A small multi-label audio tagger, trained from scratch: trained on read English sentences (LibriTTS-R), 149.1 epochs.
Rows from block 9, named by matrix and row number. Rows with one number belong to one channel. Each number is 50 + 10 x the weight over its row's rms, rounded and kept within 0 to 99. All counts start at 0. After the name is the row's rms in percent of the matrix's.
# convs0: first width-9 conv (model.blocks.9.convs.0.weight, 112x112x9, standardized in use), inputs 84-90, a 9 kernel for each
# convs1: second width-9 conv (model.blocks.9.convs.1.weight, 112x112x9, standardized in use, transposed), outputs 84-90, a 9 kernel for each
convs0.38 101:56 57 48 55 51 53 42 48 51 33 52 51 43 33 55 69 56 49 32 53 63 53 41 48 46 51 41 47 46 39 42 29 40 49 55 41 50 45 42 52 59 54 50 51 56 31 51 60 65 60 43 44 55 62 31 49 42 64 59 65 56 57 48
convs1.38 098:38 38 30 28 28 34 31 60 47 41 40 52 57 71 65 60 55 67 62 58 53 59 53 45 39 53 56 42 47 59 62 61 55 50 52 65 51 49 58 62 54 49 39 45 43 30 50 53 56 51 45 45 37 54 61 59 55 35 45 23 35 39 58
convs0.39 101:62 57 66 60 48 45 49 49 65 56 56 60 47 51 47 29 46 49 53 40 29 51 61 65 42 50 51 40 41 59 69 60 50 42 47 58 44 52 32 46 43 40 39 46 40 24 13 47 62 72 43 35 65 50 57 36 40 44 55 19 38 59 50
convs1.39 100:61 35 54 30 40 23 55 41 45 38 37 48 42 57 54 53 37 64 47 56 34 64 46 60 38 46 25 43 46 40 35 39 39 42 42 47 45 62 39 67 44 58 39 56 44 57 58 56 45 59 59 42 47 55 68 34 54 63 47 50 47 46 21
convs0.40 105:44 57 57 43 31 31 49 50 60 54 51 64 57 53 57 52 52 43 49 54 43 65 48 42 49 59 51 44 52 48 41 44 49 57 52 49 46 42 29 41 55 59 48 38 42 60 63 55 42 54 42 49 56 56 56 60 49 46 59 59 33 58 59
convs1.40 110:57 61 62 44 59 59 67 44 45 60 40 36 20 34 46 55 55 71 41 43 52 37 34 38 47 55 60 49 42 54 35 61 41 57 53 73 59 49 56 53 62 53 67 66 51 47 60 49 33 38 41 52 60 46 66 61 42 27 40 43 51 57 43
convs0.41 102:51 35 34 41 49 57 78 75 60 60 58 47 49 56 48 53 45 46 54 36 44 51 69 50 32 43 66 50 57 57 40 45 46 42 50 58 40 43 53 56 45 52 54 51 50 51 39 48 63 57 49 43 44 46 48 49 50 39 49 39 50 46 49
convs1.41 105:61 52 56 48 48 39 61 32 41 50 37 51 43 49 61 60 54 68 48 60 51 47 55 49 54 61 40 38 45 47 44 29 41 36 53 19 47 54 61 40 45 55 49 61 61 61 45 62 62 49 35 34 40 53 51 52 39 63 36 56 47 58 36
convs0.42 101:37 44 40 36 49 55 58 60 60 42 55 60 62 67 69 57 53 54 48 43 50 63 55 49 54 60 79 66 61 67 61 52 48 39 42 53 50 49 45 44 48 52 57 55 54 59 44 49 42 45 40 33 31 43 46 50 55 52 60 62 51 42 30
convs1.42 097:46 48 56 54 49 51 53 53 52 38 46 47 51 42 48 35 53 35 23 33 44 58 62 60 62 58 60 33 32 39 47 35 31 35 51 54 43 49 36 40 33 34 45 52 56 36 49 56 60 51 50 43 52 49 47 47 54 49 40 40 36 29 38
convs0.43 097:50 49 40 34 39 40 24 34 55 51 63 69 72 52 40 57 69 60 43 53 62 58 60 24 30 34 43 57 68 55 45 49 55 53 59 47 65 56 41 30 37 42 46 46 42 43 48 41 39 41 57 69 64 47 62 58 36 52 41 71 59 52 59
convs1.43 097:50 45 38 44 46 48 47 60 48 63 57 52 51 51 55 52 55 50 54 60 61 57 56 58 52 51 44 64 73 62 44 46 55 66 64 59 49 48 40 24 34 38 49 67 51 44 49 42 48 46 43 41 26 18 44 49 42 31 41 47 53 38 53
convs0.44 100:52 59 50 48 44 47 44 27 40 55 58 47 43 34 66 70 50 41 61 58 57 59 48 53 61 44 51 57 46 47 53 45 51 46 43 53 62 30 29 36 51 44 44 52 56 45 50 44 42 35 54 46 45 60 66 38 45 57 57 50 41 37 49
convs1.44 104:47 45 54 51 57 54 56 47 48 50 52 52 57 41 69 49 55 46 36 49 53 53 48 70 59 48 52 34 54 46 37 33 41 38 35 54 52 60 51 45 47 38 43 45 38 31 52 63 55 36 43 43 55 50 80 58 57 36 40 41 45 42 51
convs0.45 099:56 57 52 51 49 53 51 48 42 73 72 72 62 46 38 46 54 55 56 47 51 53 47 42 42 50 55 55 57 46 48 51 47 42 46 50 49 36 39 44 41 40 44 46 46 50 40 49 45 56 55 58 61 55 58 46 40 52 55 55 50 33 31
convs1.45 091:50 60 51 57 51 49 38 50 54 54 37 43 32 44 48 55 55 44 53 43 43 46 51 43 55 43 48 34 54 53 47 30 30 33 45 54 54 54 48 37 44 45 40 42 51 56 59 52 55 49 47 37 43 47 59 62 40 33 40 55 48 51 39
convs0.46 096:39 34 41 48 58 46 50 53 34 46 57 61 61 58 62 57 52 59 42 44 57 48 39 48 59 55 48 62 57 66 68 53 45 56 63 59 49 49 50 39 35 39 46 38 46 47 38 42 35 38 41 59 47 33 47 40 48 27 41 31 46 59 49
convs1.46 099:55 42 39 46 52 36 37 36 68 43 57 50 55 54 59 52 58 49 72 56 47 48 48 54 55 65 72 33 50 37 33 41 52 56 68 60 51 55 52 55 43 52 38 43 36 59 67 64 56 59 56 53 48 63 55 44 52 47 46 38 30 37 46
convs0.47 104:65 53 48 37 38 43 53 45 48 51 57 61 60 51 48 58 42 34 69 54 44 41 46 38 42 47 47 44 52 46 41 45 65 48 59 57 38 46 56 58 47 32 30 34 36 35 26 45 51 44 46 47 50 30 33 45 58 55 56 59 50 49 60
convs1.47 110:67 52 40 45 43 47 50 58 58 55 53 64 43 44 49 60 48 54 59 55 75 64 52 54 62 58 65 48 39 40 51 57 68 52 55 43 27 69 43 52 46 54 47 61 59 48 58 51 52 47 37 51 51 64 39 41 42 53 60 47 52 50 51
convs0.48 100:58 49 48 36 37 25 24 35 46 49 59 64 58 55 50 40 23 37 69 65 44 48 41 53 51 51 50 45 49 45 40 46 58 49 45 58 57 48 48 45 42 37 52 48 49 63 55 51 39 44 48 66 50 33 40 46 55 40 45 42 50 57 40
convs1.48 103:52 52 47 80 74 67 67 56 62 53 62 48 43 43 48 53 56 50 36 46 42 54 40 38 37 49 51 37 40 47 51 48 42 40 35 27 44 45 59 49 45 46 60 66 59 29 51 48 54 38 58 37 61 54 59 72 60 45 44 43 49 57 58
convs0.49 092:40 43 38 41 38 41 51 45 40 53 51 59 60 61 57 54 49 53 34 50 66 65 60 61 53 45 53 59 57 54 55 43 34 46 40 41 49 56 51 49 56 59 56 50 57 50 61 54 57 64 67 51 46 66 77 67 51 43 41 48 45 38 44
convs1.49 078:70 51 52 47 48 51 51 59 52 53 46 57 44 54 42 51 38 49 57 54 45 52 52 58 64 65 56 28 33 52 41 44 45 44 44 54 50 47 31 40 47 56 49 49 44 38 41 54 65 52 45 44 49 57 50 37 38 49 52 56 61 53 48
convs0.50 096:64 63 50 50 38 48 60 58 56 42 44 53 65 61 52 46 43 25 57 53 46 29 33 50 62 46 36 48 43 65 77 69 59 41 39 33 39 40 40 41 46 54 52 40 41 46 53 57 45 51 52 36 42 39 44 29 36 66 63 52 29 32 55
convs1.50 095:54 50 34 42 39 45 31 36 22 60 62 55 65 61 61 45 61 37 79 80 68 57 46 46 36 47 53 38 40 30 45 57 45 34 47 53 59 51 38 37 42 40 32 32 52 66 58 63 57 63 61 69 52 67 48 47 40 41 44 54 52 58 34
convs0.51 096:49 39 45 53 44 42 45 53 58 48 58 53 32 37 52 48 47 44 42 49 69 71 58 49 50 54 31 54 51 48 32 30 34 53 73 72 38 34 29 35 47 53 54 59 49 59 71 60 57 65 71 47 33 33 45 35 28 49 49 54 47 53 41
convs1.51 094:56 51 53 52 41 54 57 29 28 54 58 56 56 60 61 61 57 59 52 45 43 27 43 53 47 52 47 53 48 50 43 49 41 42 43 43 60 71 45 57 56 75 56 52 34 52 66 81 74 66 61 64 59 60 72 67 55 42 53 51 64 65 75
convs0.52 096:43 23 24 38 51 49 48 42 50 36 48 45 41 50 64 64 51 44 29 26 42 46 44 60 57 65 62 30 12 52 62 58 49 43 50 35 34 43 53 50 54 57 62 57 44 28 31 82 58 61 67 65 44 39 57 61 59 55 50 45 58 55 44
convs1.52 097:48 53 67 50 40 33 49 59 65 49 44 45 47 47 61 52 61 48 40 60 43 46 38 42 43 57 42 50 54 64 47 51 43 63 53 38 54 41 50 58 59 60 56 41 35 86 54 53 57 62 62 61 63 56 37 40 47 59 59 72 65 59 59
convs0.53 102:52 46 47 52 56 50 44 33 43 56 54 52 53 36 30 53 51 45 60 49 56 68 50 56 52 53 22 31 43 48 34 50 59 42 60 72 54 48 56 45 62 59 65 64 50 78 52 47 21 22 66 59 55 36 68 59 52 52 53 29 32 63 54
convs1.53 107:53 56 60 52 61 48 37 43 71 49 38 43 46 67 56 68 41 60 54 56 46 63 41 41 49 54 54 47 49 49 45 44 54 53 60 44 60 53 46 42 45 32 58 39 67 47 55 44 43 38 58 74 59 75 58 70 51 53 47 54 54 35 53
convs0.54 099:38 42 50 51 46 45 42 50 46 65 40 48 42 56 57 46 60 61 34 45 49 54 56 61 58 48 38 51 48 52 46 49 55 54 61 59 31 46 37 43 45 47 47 41 43 59 59 70 54 42 67 74 54 52 44 49 50 24 31 43 37 43 35
convs1.54 104:65 41 46 46 60 52 58 51 52 58 41 52 50 66 46 67 54 74 71 67 63 50 50 44 47 52 49 48 43 46 38 37 49 55 62 67 50 49 53 53 61 65 62 65 57 43 29 41 41 59 50 53 40 51 61 62 60 81 83 75 59 55 62
convs0.55 100:60 58 54 45 42 36 49 55 67 33 49 58 52 45 49 57 53 53 46 58 45 43 53 53 40 41 42 55 58 47 50 50 48 59 50 42 63 55 51 48 50 38 58 48 55 27 68 58 68 61 26 21 34 22 49 69 70 66 59 47 32 51 57
convs1.55 101:61 63 46 39 35 27 36 33 40 50 58 56 57 54 50 56 46 44 54 54 67 69 67 70 65 57 51 58 60 54 25 39 48 51 47 57 27 30 36 50 63 51 46 50 53 67 56 71 57 65 46 69 62 69 45 56 50 61 55 47 37 36 33
convs0.56 100:37 43 41 33 36 52 57 55 55 43 52 53 62 62 53 45 50 40 45 35 48 60 62 54 52 49 51 52 53 54 57 62 47 41 32 43 49 55 47 48 52 49 51 51 42 30 42 56 46 47 56 42 50 50 63 74 60 68 59 73 61 58 60
convs1.56 098:64 54 55 52 38 39 32 50 66 44 53 50 51 43 39 32 38 35 49 52 55 49 51 42 50 59 51 35 40 43 50 52 51 53 54 55 56 48 32 35 46 50 46 42 41 53 61 61 50 45 39 49 39 43 60 56 33 39 55 55 57 40 41
convs0.57 103:43 44 55 59 57 59 63 46 37 58 45 47 52 65 70 59 47 48 35 39 52 44 59 43 48 56 44 50 49 58 57 49 56 57 58 49 47 48 47 38 51 58 59 55 46 35 62 71 44 41 41 38 38 44 53 54 40 39 39 37 48 50 56
convs1.57 104:42 52 51 49 50 25 48 41 66 63 45 54 58 53 49 51 38 61 39 38 44 55 49 42 47 56 49 54 57 58 52 49 36 45 47 33 54 46 54 43 43 63 48 41 40 44 57 51 36 48 43 55 39 36 73 55 53 40 43 48 50 45 77
convs0.58 100:58 57 51 57 50 44 40 36 47 40 59 58 58 50 58 44 52 56 38 40 46 38 37 39 66 78 61 41 39 55 55 51 54 77 59 40 60 55 43 58 47 55 45 50 48 48 67 51 40 28 31 54 51 46 58 58 48 44 45 65 57 41 35
convs1.58 105:57 44 59 56 62 43 49 57 54 39 36 37 58 48 64 47 51 41 61 58 43 40 45 42 23 42 64 53 39 51 51 61 51 42 44 39 66 66 57 51 38 59 38 44 44 60 55 39 51 51 65 53 54 49 60 45 48 56 49 49 62 72 70
convs0.59 108:47 37 48 45 39 55 55 55 36 40 61 43 55 37 54 32 43 41 49 67 49 48 41 56 50 47 36 50 48 56 41 36 32 33 49 70 38 35 45 47 64 54 32 37 48 51 46 47 38 46 68 26 47 70 39 50 58 54 61 52 15 65 67
convs1.59 109:38 59 40 56 31 62 53 53 35 59 71 64 54 40 54 44 65 61 45 30 48 37 48 51 63 44 56 60 55 56 42 43 74 45 54 54 49 55 41 36 55 47 61 70 42 49 51 49 47 43 44 47 37 56 41 50 59 57 57 70 58 51 34
convs0.60 099:56 45 47 48 61 63 60 49 51 46 29 49 64 58 54 51 39 50 60 49 52 51 41 51 52 44 45 45 32 46 44 38 53 52 57 48 31 42 49 48 47 58 55 38 35 60 61 66 50 36 72 57 54 46 41 41 57 43 48 47 46 66 66
convs1.60 094:64 52 41 45 55 50 43 44 61 47 32 31 42 45 43 49 47 55 63 76 56 53 54 51 57 50 56 60 51 50 36 34 41 43 41 48 45 59 60 67 70 73 53 65 48 48 45 46 39 43 63 64 59 48 52 55 48 54 61 70 66 54 56
convs0.61 100:58 56 48 59 51 53 56 60 61 46 38 47 49 61 50 49 44 53 26 20 37 48 61 35 46 55 44 59 55 48 41 52 50 42 39 26 62 51 49 36 30 43 39 46 49 32 54 40 55 58 35 41 50 43 57 42 53 60 64 42 47 42 52
convs1.61 100:48 44 35 35 31 26 31 34 42 53 39 55 44 65 32 31 40 61 68 54 50 45 55 58 60 66 72 53 43 29 34 43 33 39 35 58 48 58 58 63 35 33 36 51 58 38 50 42 47 38 41 35 43 40 46 45 48 54 60 40 52 44 54
convs0.62 107:39 53 52 51 53 50 35 49 64 46 57 42 53 46 78 64 36 49 55 46 40 53 41 38 53 44 43 46 49 56 42 56 62 63 37 35 42 32 24 32 57 67 58 49 55 57 45 56 44 59 58 60 22 63 61 48 26 55 54 53 52 73 63
convs1.62 112:53 39 50 46 50 58 47 38 57 44 30 63 37 52 29 55 34 52 58 70 54 50 49 45 54 54 48 53 57 70 49 74 46 65 49 69 51 42 47 58 45 47 53 51 41 44 54 61 51 45 40 31 41 36 31 35 45 49 62 49 50 39 46
convs0.63 101:47 46 39 30 38 52 47 48 52 50 39 58 72 61 47 38 40 37 48 47 53 38 42 61 62 47 32 50 52 45 40 44 51 47 42 24 52 56 47 43 47 60 62 58 50 43 58 71 39 32 55 60 66 50 38 63 52 48 61 56 38 44 47
convs1.63 100:58 39 57 45 59 53 67 45 44 35 26 40 33 35 39 45 41 61 56 63 49 62 43 55 36 55 38 62 62 43 42 37 39 43 47 43 49 46 49 47 37 48 40 61 59 50 54 36 42 37 43 45 36 40 52 60 52 57 60 66 59 46 51
convs0.64 101:49 24 31 22 36 43 61 48 47 46 37 35 47 57 54 54 49 44 59 52 57 35 55 49 54 61 60 38 40 44 25 45 55 38 59 61 41 46 37 51 51 41 49 47 35 61 53 62 63 54 53 42 57 68 53 47 43 53 50 38 51 39 41
convs1.64 106:55 32 40 38 51 50 73 52 67 35 31 37 28 48 44 66 37 56 44 47 40 40 44 52 56 44 38 48 45 47 54 53 41 32 38 46 52 65 57 55 42 38 37 55 60 56 27 47 54 66 46 45 32 33 69 70 61 61 47 39 30 33 35
convs0.65 097:22 31 42 49 56 72 62 44 19 47 44 50 67 69 59 52 49 52 57 54 51 48 46 48 47 45 38 51 42 45 44 44 46 44 51 69 40 51 64 64 56 48 46 49 53 47 51 58 56 50 35 48 51 55 45 58 67 60 43 31 49 47 46
convs1.65 097:51 62 46 59 59 64 62 65 64 37 49 50 43 50 50 51 60 61 68 58 57 55 47 45 57 68 55 53 44 44 50 52 53 49 40 37 48 40 48 54 51 43 43 43 48 72 46 47 68 72 62 40 42 47 51 52 42 53 57 47 35 45 49
convs0.66 099:56 50 32 37 52 64 56 47 38 58 47 45 65 57 53 50 56 48 29 45 60 53 52 41 46 63 56 48 53 49 45 45 43 32 35 29 43 38 52 45 40 36 35 54 56 43 43 59 37 54 58 66 67 34 57 52 39 35 38 38 46 47 62
convs1.66 098:39 39 43 41 49 50 47 50 60 63 44 50 57 52 54 46 53 51 66 47 45 37 47 36 32 40 42 49 52 55 73 66 55 58 61 61 68 72 62 57 45 51 49 48 49 55 52 47 60 43 56 44 43 52 60 55 52 48 34 37 46 46 44
convs0.67 099:47 45 31 43 51 66 58 52 36 46 43 43 45 59 56 46 48 40 33 33 51 55 36 49 60 46 45 49 48 45 53 56 48 50 52 54 39 58 50 47 42 37 38 42 51 19 36 68 69 62 60 49 50 36 46 40 60 49 50 40 43 40 45
convs1.67 101:70 59 49 52 54 52 47 61 63 60 57 66 55 67 45 57 50 79 59 72 66 53 49 47 43 54 70 57 63 57 44 57 63 69 56 60 53 77 71 89 55 60 51 63 50 48 41 37 46 46 45 46 48 58 34 42 46 56 62 56 39 50 54
convs0.68 101:35 46 49 42 49 51 52 59 55 45 44 42 53 55 62 67 71 62 62 48 36 36 39 26 46 55 62 57 36 40 33 38 54 47 63 50 59 57 53 43 47 47 53 57 30 21 36 55 52 58 54 67 59 47 40 36 37 36 32 35 46 35 35
convs1.68 103:60 52 55 46 43 36 49 46 52 49 59 50 68 49 58 56 45 25 43 58 49 48 45 49 33 51 53 34 38 55 68 52 52 44 43 32 52 49 40 36 52 60 62 58 57 54 40 47 46 44 43 57 50 55 73 59 69 61 44 36 55 48 56
convs0.69 100:50 58 60 52 52 55 57 55 55 51 60 64 50 44 50 70 61 35 54 53 61 59 47 42 31 45 46 41 39 48 55 41 39 57 78 73 40 33 49 50 50 43 48 51 55 24 31 58 71 57 51 42 41 34 41 56 39 42 35 59 60 53 51
convs1.69 096:61 63 41 52 43 61 54 52 47 58 57 54 50 62 63 58 61 52 51 62 54 53 36 47 60 52 59 49 37 35 33 43 52 53 47 53 68 56 61 47 54 57 49 36 48 66 43 47 37 40 46 35 40 53 62 70 59 56 62 59 50 54 55
convs0.70 102:52 56 51 57 47 52 43 44 45 44 39 55 51 52 49 49 57 62 29 29 36 54 64 63 58 48 49 41 48 48 51 58 68 59 56 59 48 53 53 55 42 39 18 26 39 48 50 49 40 52 55 50 56 57 60 68 26 18 30 19 39 61 59
convs1.70 100:58 60 44 45 31 50 39 55 44 56 60 59 49 45 35 50 55 69 52 51 52 53 59 46 46 44 51 58 57 40 45 41 49 40 52 65 45 36 43 62 43 56 38 52 55 49 56 40 50 47 52 29 36 28 41 44 45 42 44 57 51 57 53
convs0.71 098:69 55 52 55 49 48 44 48 43 62 65 50 34 38 51 56 53 52 70 54 27 40 57 68 52 40 38 52 49 46 50 56 47 39 36 42 53 37 44 51 55 57 49 31 28 48 48 28 44 59 71 44 45 51 30 42 50 57 66 63 57 69 42
convs1.71 093:33 40 35 54 41 41 39 56 50 56 43 44 35 28 15 26 50 54 37 37 52 48 52 49 16 34 26 52 53 48 41 49 43 49 44 59 54 56 54 63 53 52 46 45 54 63 68 75 62 45 54 37 51 42 53 55 54 43 45 43 34 44 32
convs0.72 108:51 63 46 66 51 63 64 43 30 43 48 45 33 49 56 60 58 37 53 31 41 43 46 44 47 68 46 56 67 49 54 42 60 55 41 34 54 52 57 47 39 41 61 57 63 30 41 53 39 51 42 54 64 33 55 37 62 49 51 71 59 41 66
convs1.72 114:58 51 51 55 53 36 33 65 47 49 51 43 50 44 54 53 63 39 62 45 66 43 39 49 35 61 63 62 41 35 41 48 49 64 55 60 64 48 65 47 36 28 50 43 66 46 63 43 56 44 49 68 56 46 51 49 38 56 59 49 34 63 43
convs0.73 101:43 37 54 44 57 65 61 68 70 42 52 39 50 43 41 42 46 47 37 45 41 53 60 44 30 53 62 62 48 57 39 40 55 62 51 66 53 51 49 33 47 39 47 45 44 65 63 43 40 28 35 69 63 55 47 44 43 41 59 48 47 36 25
convs1.73 109:62 50 70 69 61 43 38 30 45 58 65 49 57 46 63 52 60 58 36 42 42 51 45 43 56 61 47 35 43 40 48 35 46 35 25 38 41 48 52 32 41 50 75 57 76 36 42 50 46 52 42 51 60 58 64 53 44 42 48 44 63 51 38
convs0.74 102:49 43 38 42 44 56 47 42 42 47 44 32 36 40 44 45 45 49 51 52 63 36 38 60 63 62 60 56 64 63 62 59 50 38 50 44 43 50 50 62 57 56 48 53 50 48 39 38 05 53 70 57 64 38 42 58 32 30 35 44 73 49 64
convs1.74 101:37 38 43 60 38 40 49 56 67 35 40 45 50 43 44 49 59 43 39 49 46 62 58 35 47 47 64 33 23 21 38 43 48 42 63 44 52 51 46 54 51 49 51 57 65 53 59 48 54 70 57 50 45 32 44 40 44 42 47 48 45 51 56
convs0.75 106:56 63 47 59 50 37 47 46 28 16 44 66 55 39 38 37 45 37 40 50 57 56 53 66 44 68 48 53 56 59 50 50 51 54 54 38 44 57 41 39 45 54 49 50 69 44 62 43 25 42 44 44 63 52 56 50 41 51 49 42 57 24 45
convs1.75 113:72 52 68 40 61 33 44 54 58 52 63 47 47 57 66 58 52 61 67 56 45 48 24 58 41 59 60 68 58 58 43 66 54 51 41 51 56 62 62 50 47 50 26 36 50 57 54 50 35 38 47 59 42 65 46 59 42 64 46 66 52 54 50
convs0.76 102:46 52 55 48 47 61 58 58 42 64 57 57 51 52 51 56 49 38 43 31 42 52 51 54 66 62 44 62 57 50 36 43 58 49 57 69 41 52 51 40 43 47 56 62 74 54 29 56 48 44 59 62 67 52 37 70 74 58 41 30 32 36 42
convs1.76 104:46 58 39 51 33 60 55 52 50 39 28 60 51 53 41 58 69 70 54 53 48 48 36 33 40 40 45 63 53 47 39 32 45 57 48 53 61 61 55 54 53 46 49 49 39 40 47 55 40 55 39 50 43 53 43 49 44 44 40 43 25 35 36
convs0.77 103:32 36 55 33 41 53 50 50 52 63 48 43 14 31 64 66 53 70 73 54 50 56 45 47 31 49 57 68 50 35 43 61 54 51 27 27 40 35 40 51 67 61 55 57 50 58 58 67 54 45 57 47 69 65 38 47 51 49 29 43 66 56 50
convs1.77 106:45 41 52 53 58 52 63 38 52 39 42 50 64 66 61 65 62 73 57 49 55 43 57 47 57 41 34 44 40 38 54 50 39 49 57 55 57 54 43 47 46 48 58 50 43 44 45 57 62 47 49 55 55 62 61 56 42 45 61 56 57 64 50
convs0.78 107:44 62 56 61 56 36 43 68 76 61 52 40 34 45 61 53 35 43 56 61 33 64 57 42 50 48 48 41 54 29 20 40 63 49 54 17 45 26 31 44 46 46 44 43 46 51 32 55 44 59 51 23 41 54 54 64 44 46 56 43 49 41 53
convs1.78 110:71 57 48 51 58 67 60 42 60 62 32 61 39 64 47 62 45 65 45 73 45 63 32 61 38 45 15 58 71 54 54 56 54 65 59 64 42 61 62 57 50 47 56 41 54 37 45 62 49 49 36 60 59 67 41 40 60 38 48 48 44 42 37
convs0.79 102:41 36 38 49 49 56 55 55 48 68 72 52 46 50 50 66 73 72 47 50 47 49 37 11 23 51 73 40 44 50 29 29 43 54 64 55 52 41 36 41 49 53 53 49 50 47 45 58 59 40 33 46 54 56 50 60 62 65 55 39 42 48 55
convs1.79 099:35 50 43 40 39 28 41 36 46 42 38 50 38 46 43 41 48 55 45 41 39 54 53 53 51 54 52 59 60 62 75 43 43 33 36 43 42 56 51 42 46 44 36 40 50 35 31 47 52 51 48 44 38 57 46 36 43 51 51 43 50 47 38
convs0.80 102:54 48 59 51 43 55 49 48 51 44 59 72 47 38 36 34 47 35 38 38 39 48 44 38 52 53 65 53 46 55 44 44 58 55 48 43 47 51 40 41 42 44 48 54 53 40 60 46 56 56 42 59 70 24 54 57 58 34 31 22 39 55 50
convs1.80 106:59 41 49 44 56 56 49 42 50 65 67 65 49 43 53 53 51 56 72 52 51 53 58 53 53 40 41 56 36 44 37 47 48 75 32 53 55 46 65 59 58 60 54 62 53 37 55 41 50 46 53 57 72 56 49 45 52 61 78 68 54 56 54
convs0.81 098:42 39 52 50 42 32 34 45 49 38 37 42 48 53 52 59 62 61 52 62 67 58 51 60 49 44 41 56 57 69 65 54 49 35 18 31 46 47 50 60 58 58 54 53 54 61 66 52 39 19 32 47 54 44 40 44 41 42 58 59 56 56 57
convs1.81 098:47 54 52 53 48 44 31 38 37 37 43 44 48 62 61 55 57 55 55 49 46 51 51 52 31 22 29 43 44 45 48 49 47 58 51 53 51 39 31 34 49 55 54 48 48 47 55 67 51 47 35 43 67 76 31 41 36 40 48 57 54 47 43
convs0.82 100:48 33 35 56 62 43 40 41 42 51 50 48 42 38 53 62 72 56 64 52 29 39 49 50 56 41 39 42 35 36 39 47 54 48 52 52 34 28 44 63 72 69 59 54 56 63 60 44 50 46 54 52 44 52 46 47 23 48 51 64 50 35 42
convs1.82 103:49 54 71 55 48 40 46 51 65 44 45 36 45 50 64 81 72 66 42 45 55 45 59 60 53 35 36 44 55 43 42 59 53 49 51 41 33 27 41 50 49 53 61 47 43 49 39 39 34 38 71 54 49 43 51 51 48 58 59 60 51 65 65
convs0.83 099:56 56 45 40 41 50 54 54 60 40 54 60 54 42 29 37 36 57 57 57 49 31 27 41 41 40 52 59 46 44 58 57 48 48 48 59 54 37 41 41 39 49 59 57 50 43 33 47 45 45 46 48 53 54 38 45 47 65 59 55 60 67 55
convs1.83 094:59 58 45 42 39 61 60 52 37 64 64 61 46 60 49 39 40 46 33 45 51 57 64 63 52 44 45 37 37 39 50 55 41 39 36 44 49 46 54 51 47 39 40 40 47 53 61 60 55 42 57 50 51 60 27 40 48 33 31 46 41 42 33
convs0.84 101:59 53 41 40 47 61 62 72 58 68 57 52 51 44 33 39 48 47 52 62 42 51 45 37 59 51 42 51 58 60 66 71 59 55 32 13 33 44 36 42 44 49 51 47 40 59 48 29 52 43 50 53 32 52 36 56 56 51 54 58 53 34 25
convs1.84 095:55 42 47 30 44 49 53 38 36 57 46 54 60 56 48 57 55 59 43 56 51 54 70 66 56 45 52 44 50 67 71 58 45 54 57 60 51 32 42 49 58 63 56 49 51 39 56 53 57 43 49 56 54 39 48 50 47 54 40 47 51 43 31
convs0.85 101:61 49 58 57 58 54 55 42 55 64 51 48 47 61 51 44 41 52 38 35 34 46 41 46 53 60 48 35 52 58 55 51 54 56 56 57 46 47 40 41 44 53 46 40 41 27 34 45 51 60 71 59 51 31 56 59 60 56 50 37 43 35 46
convs1.85 099:66 54 66 57 54 40 50 52 45 62 47 63 47 66 46 53 46 52 63 65 49 51 50 47 47 54 37 55 39 55 67 65 49 59 58 65 54 49 51 51 34 63 45 52 70 50 28 32 47 56 40 60 65 62 59 50 62 54 48 44 47 44 38
convs0.86 102:33 41 43 55 50 54 54 56 34 53 62 47 53 53 52 51 47 53 54 33 26 38 44 21 46 66 54 55 45 57 51 46 27 58 57 65 53 52 58 47 50 51 48 47 43 48 39 53 62 43 15 47 50 65 25 58 52 64 55 48 63 34 52
convs1.86 105:56 58 39 45 35 56 43 67 34 48 43 48 31 41 36 60 40 49 62 50 48 52 50 42 59 50 67 59 39 70 38 53 51 66 52 49 58 49 52 37 28 40 50 50 57 63 66 68 45 52 46 59 38 63 69 55 61 70 47 38 54 46 24
convs0.87 103:31 41 44 62 55 64 47 27 49 41 46 29 51 54 57 62 70 66 49 47 51 63 69 54 52 53 23 51 45 44 50 57 48 55 53 48 47 33 43 41 43 48 56 50 57 35 49 56 59 55 21 53 74 54 57 63 50 54 15 46 57 45 47
convs1.87 106:56 63 52 55 48 58 37 55 38 32 46 40 50 47 58 53 52 50 60 51 58 38 46 53 34 34 49 61 63 64 41 53 44 46 56 48 51 40 42 38 56 55 66 43 38 44 62 64 55 40 44 50 57 60 31 42 30 45 44 48 57 62 48
convs0.88 105:67 54 50 51 45 39 48 49 67 45 56 50 55 44 45 37 48 60 81 53 44 58 45 50 54 49 35 49 45 32 34 48 68 47 44 53 42 39 44 41 43 35 39 45 54 49 50 56 68 59 38 53 47 38 56 56 48 55 52 23 46 59 66
convs1.88 106:62 72 63 59 48 35 44 51 54 51 49 55 55 47 46 37 36 52 40 38 49 49 41 32 36 45 51 52 48 55 57 34 49 40 57 57 38 31 41 52 65 48 43 37 60 51 41 37 39 45 35 58 58 66 34 59 49 51 49 54 35 60 40
convs0.89 104:63 57 59 42 48 46 65 65 53 72 63 62 50 42 34 40 41 47 57 54 46 52 42 52 38 34 59 68 55 50 41 38 38 39 30 34 44 37 41 53 44 39 47 41 47 52 23 23 42 46 41 53 66 47 50 62 61 43 44 58 44 55 66
convs1.89 108:48 54 43 38 44 29 57 45 42 53 48 64 45 53 57 76 53 70 48 41 53 58 43 54 54 72 51 40 56 65 57 61 56 54 60 42 67 53 65 64 42 50 59 56 64 61 55 57 39 44 46 42 51 46 58 46 44 34 33 34 47 52 58
convs0.90 102:53 43 44 42 50 44 44 40 49 57 59 32 19 32 70 57 54 40 55 48 47 50 48 42 56 70 53 65 45 53 55 46 53 56 40 55 50 48 47 47 44 37 43 43 59 50 52 67 62 56 62 59 33 52 52 48 32 50 68 47 37 41 47
convs1.90 106:67 44 52 29 52 44 58 47 55 61 61 64 54 51 75 54 60 67 59 47 57 46 56 50 57 74 67 38 55 52 52 42 40 41 47 37 57 47 36 23 55 48 61 47 44 30 47 46 32 43 49 49 38 43 70 51 51 49 61 55 61 51 52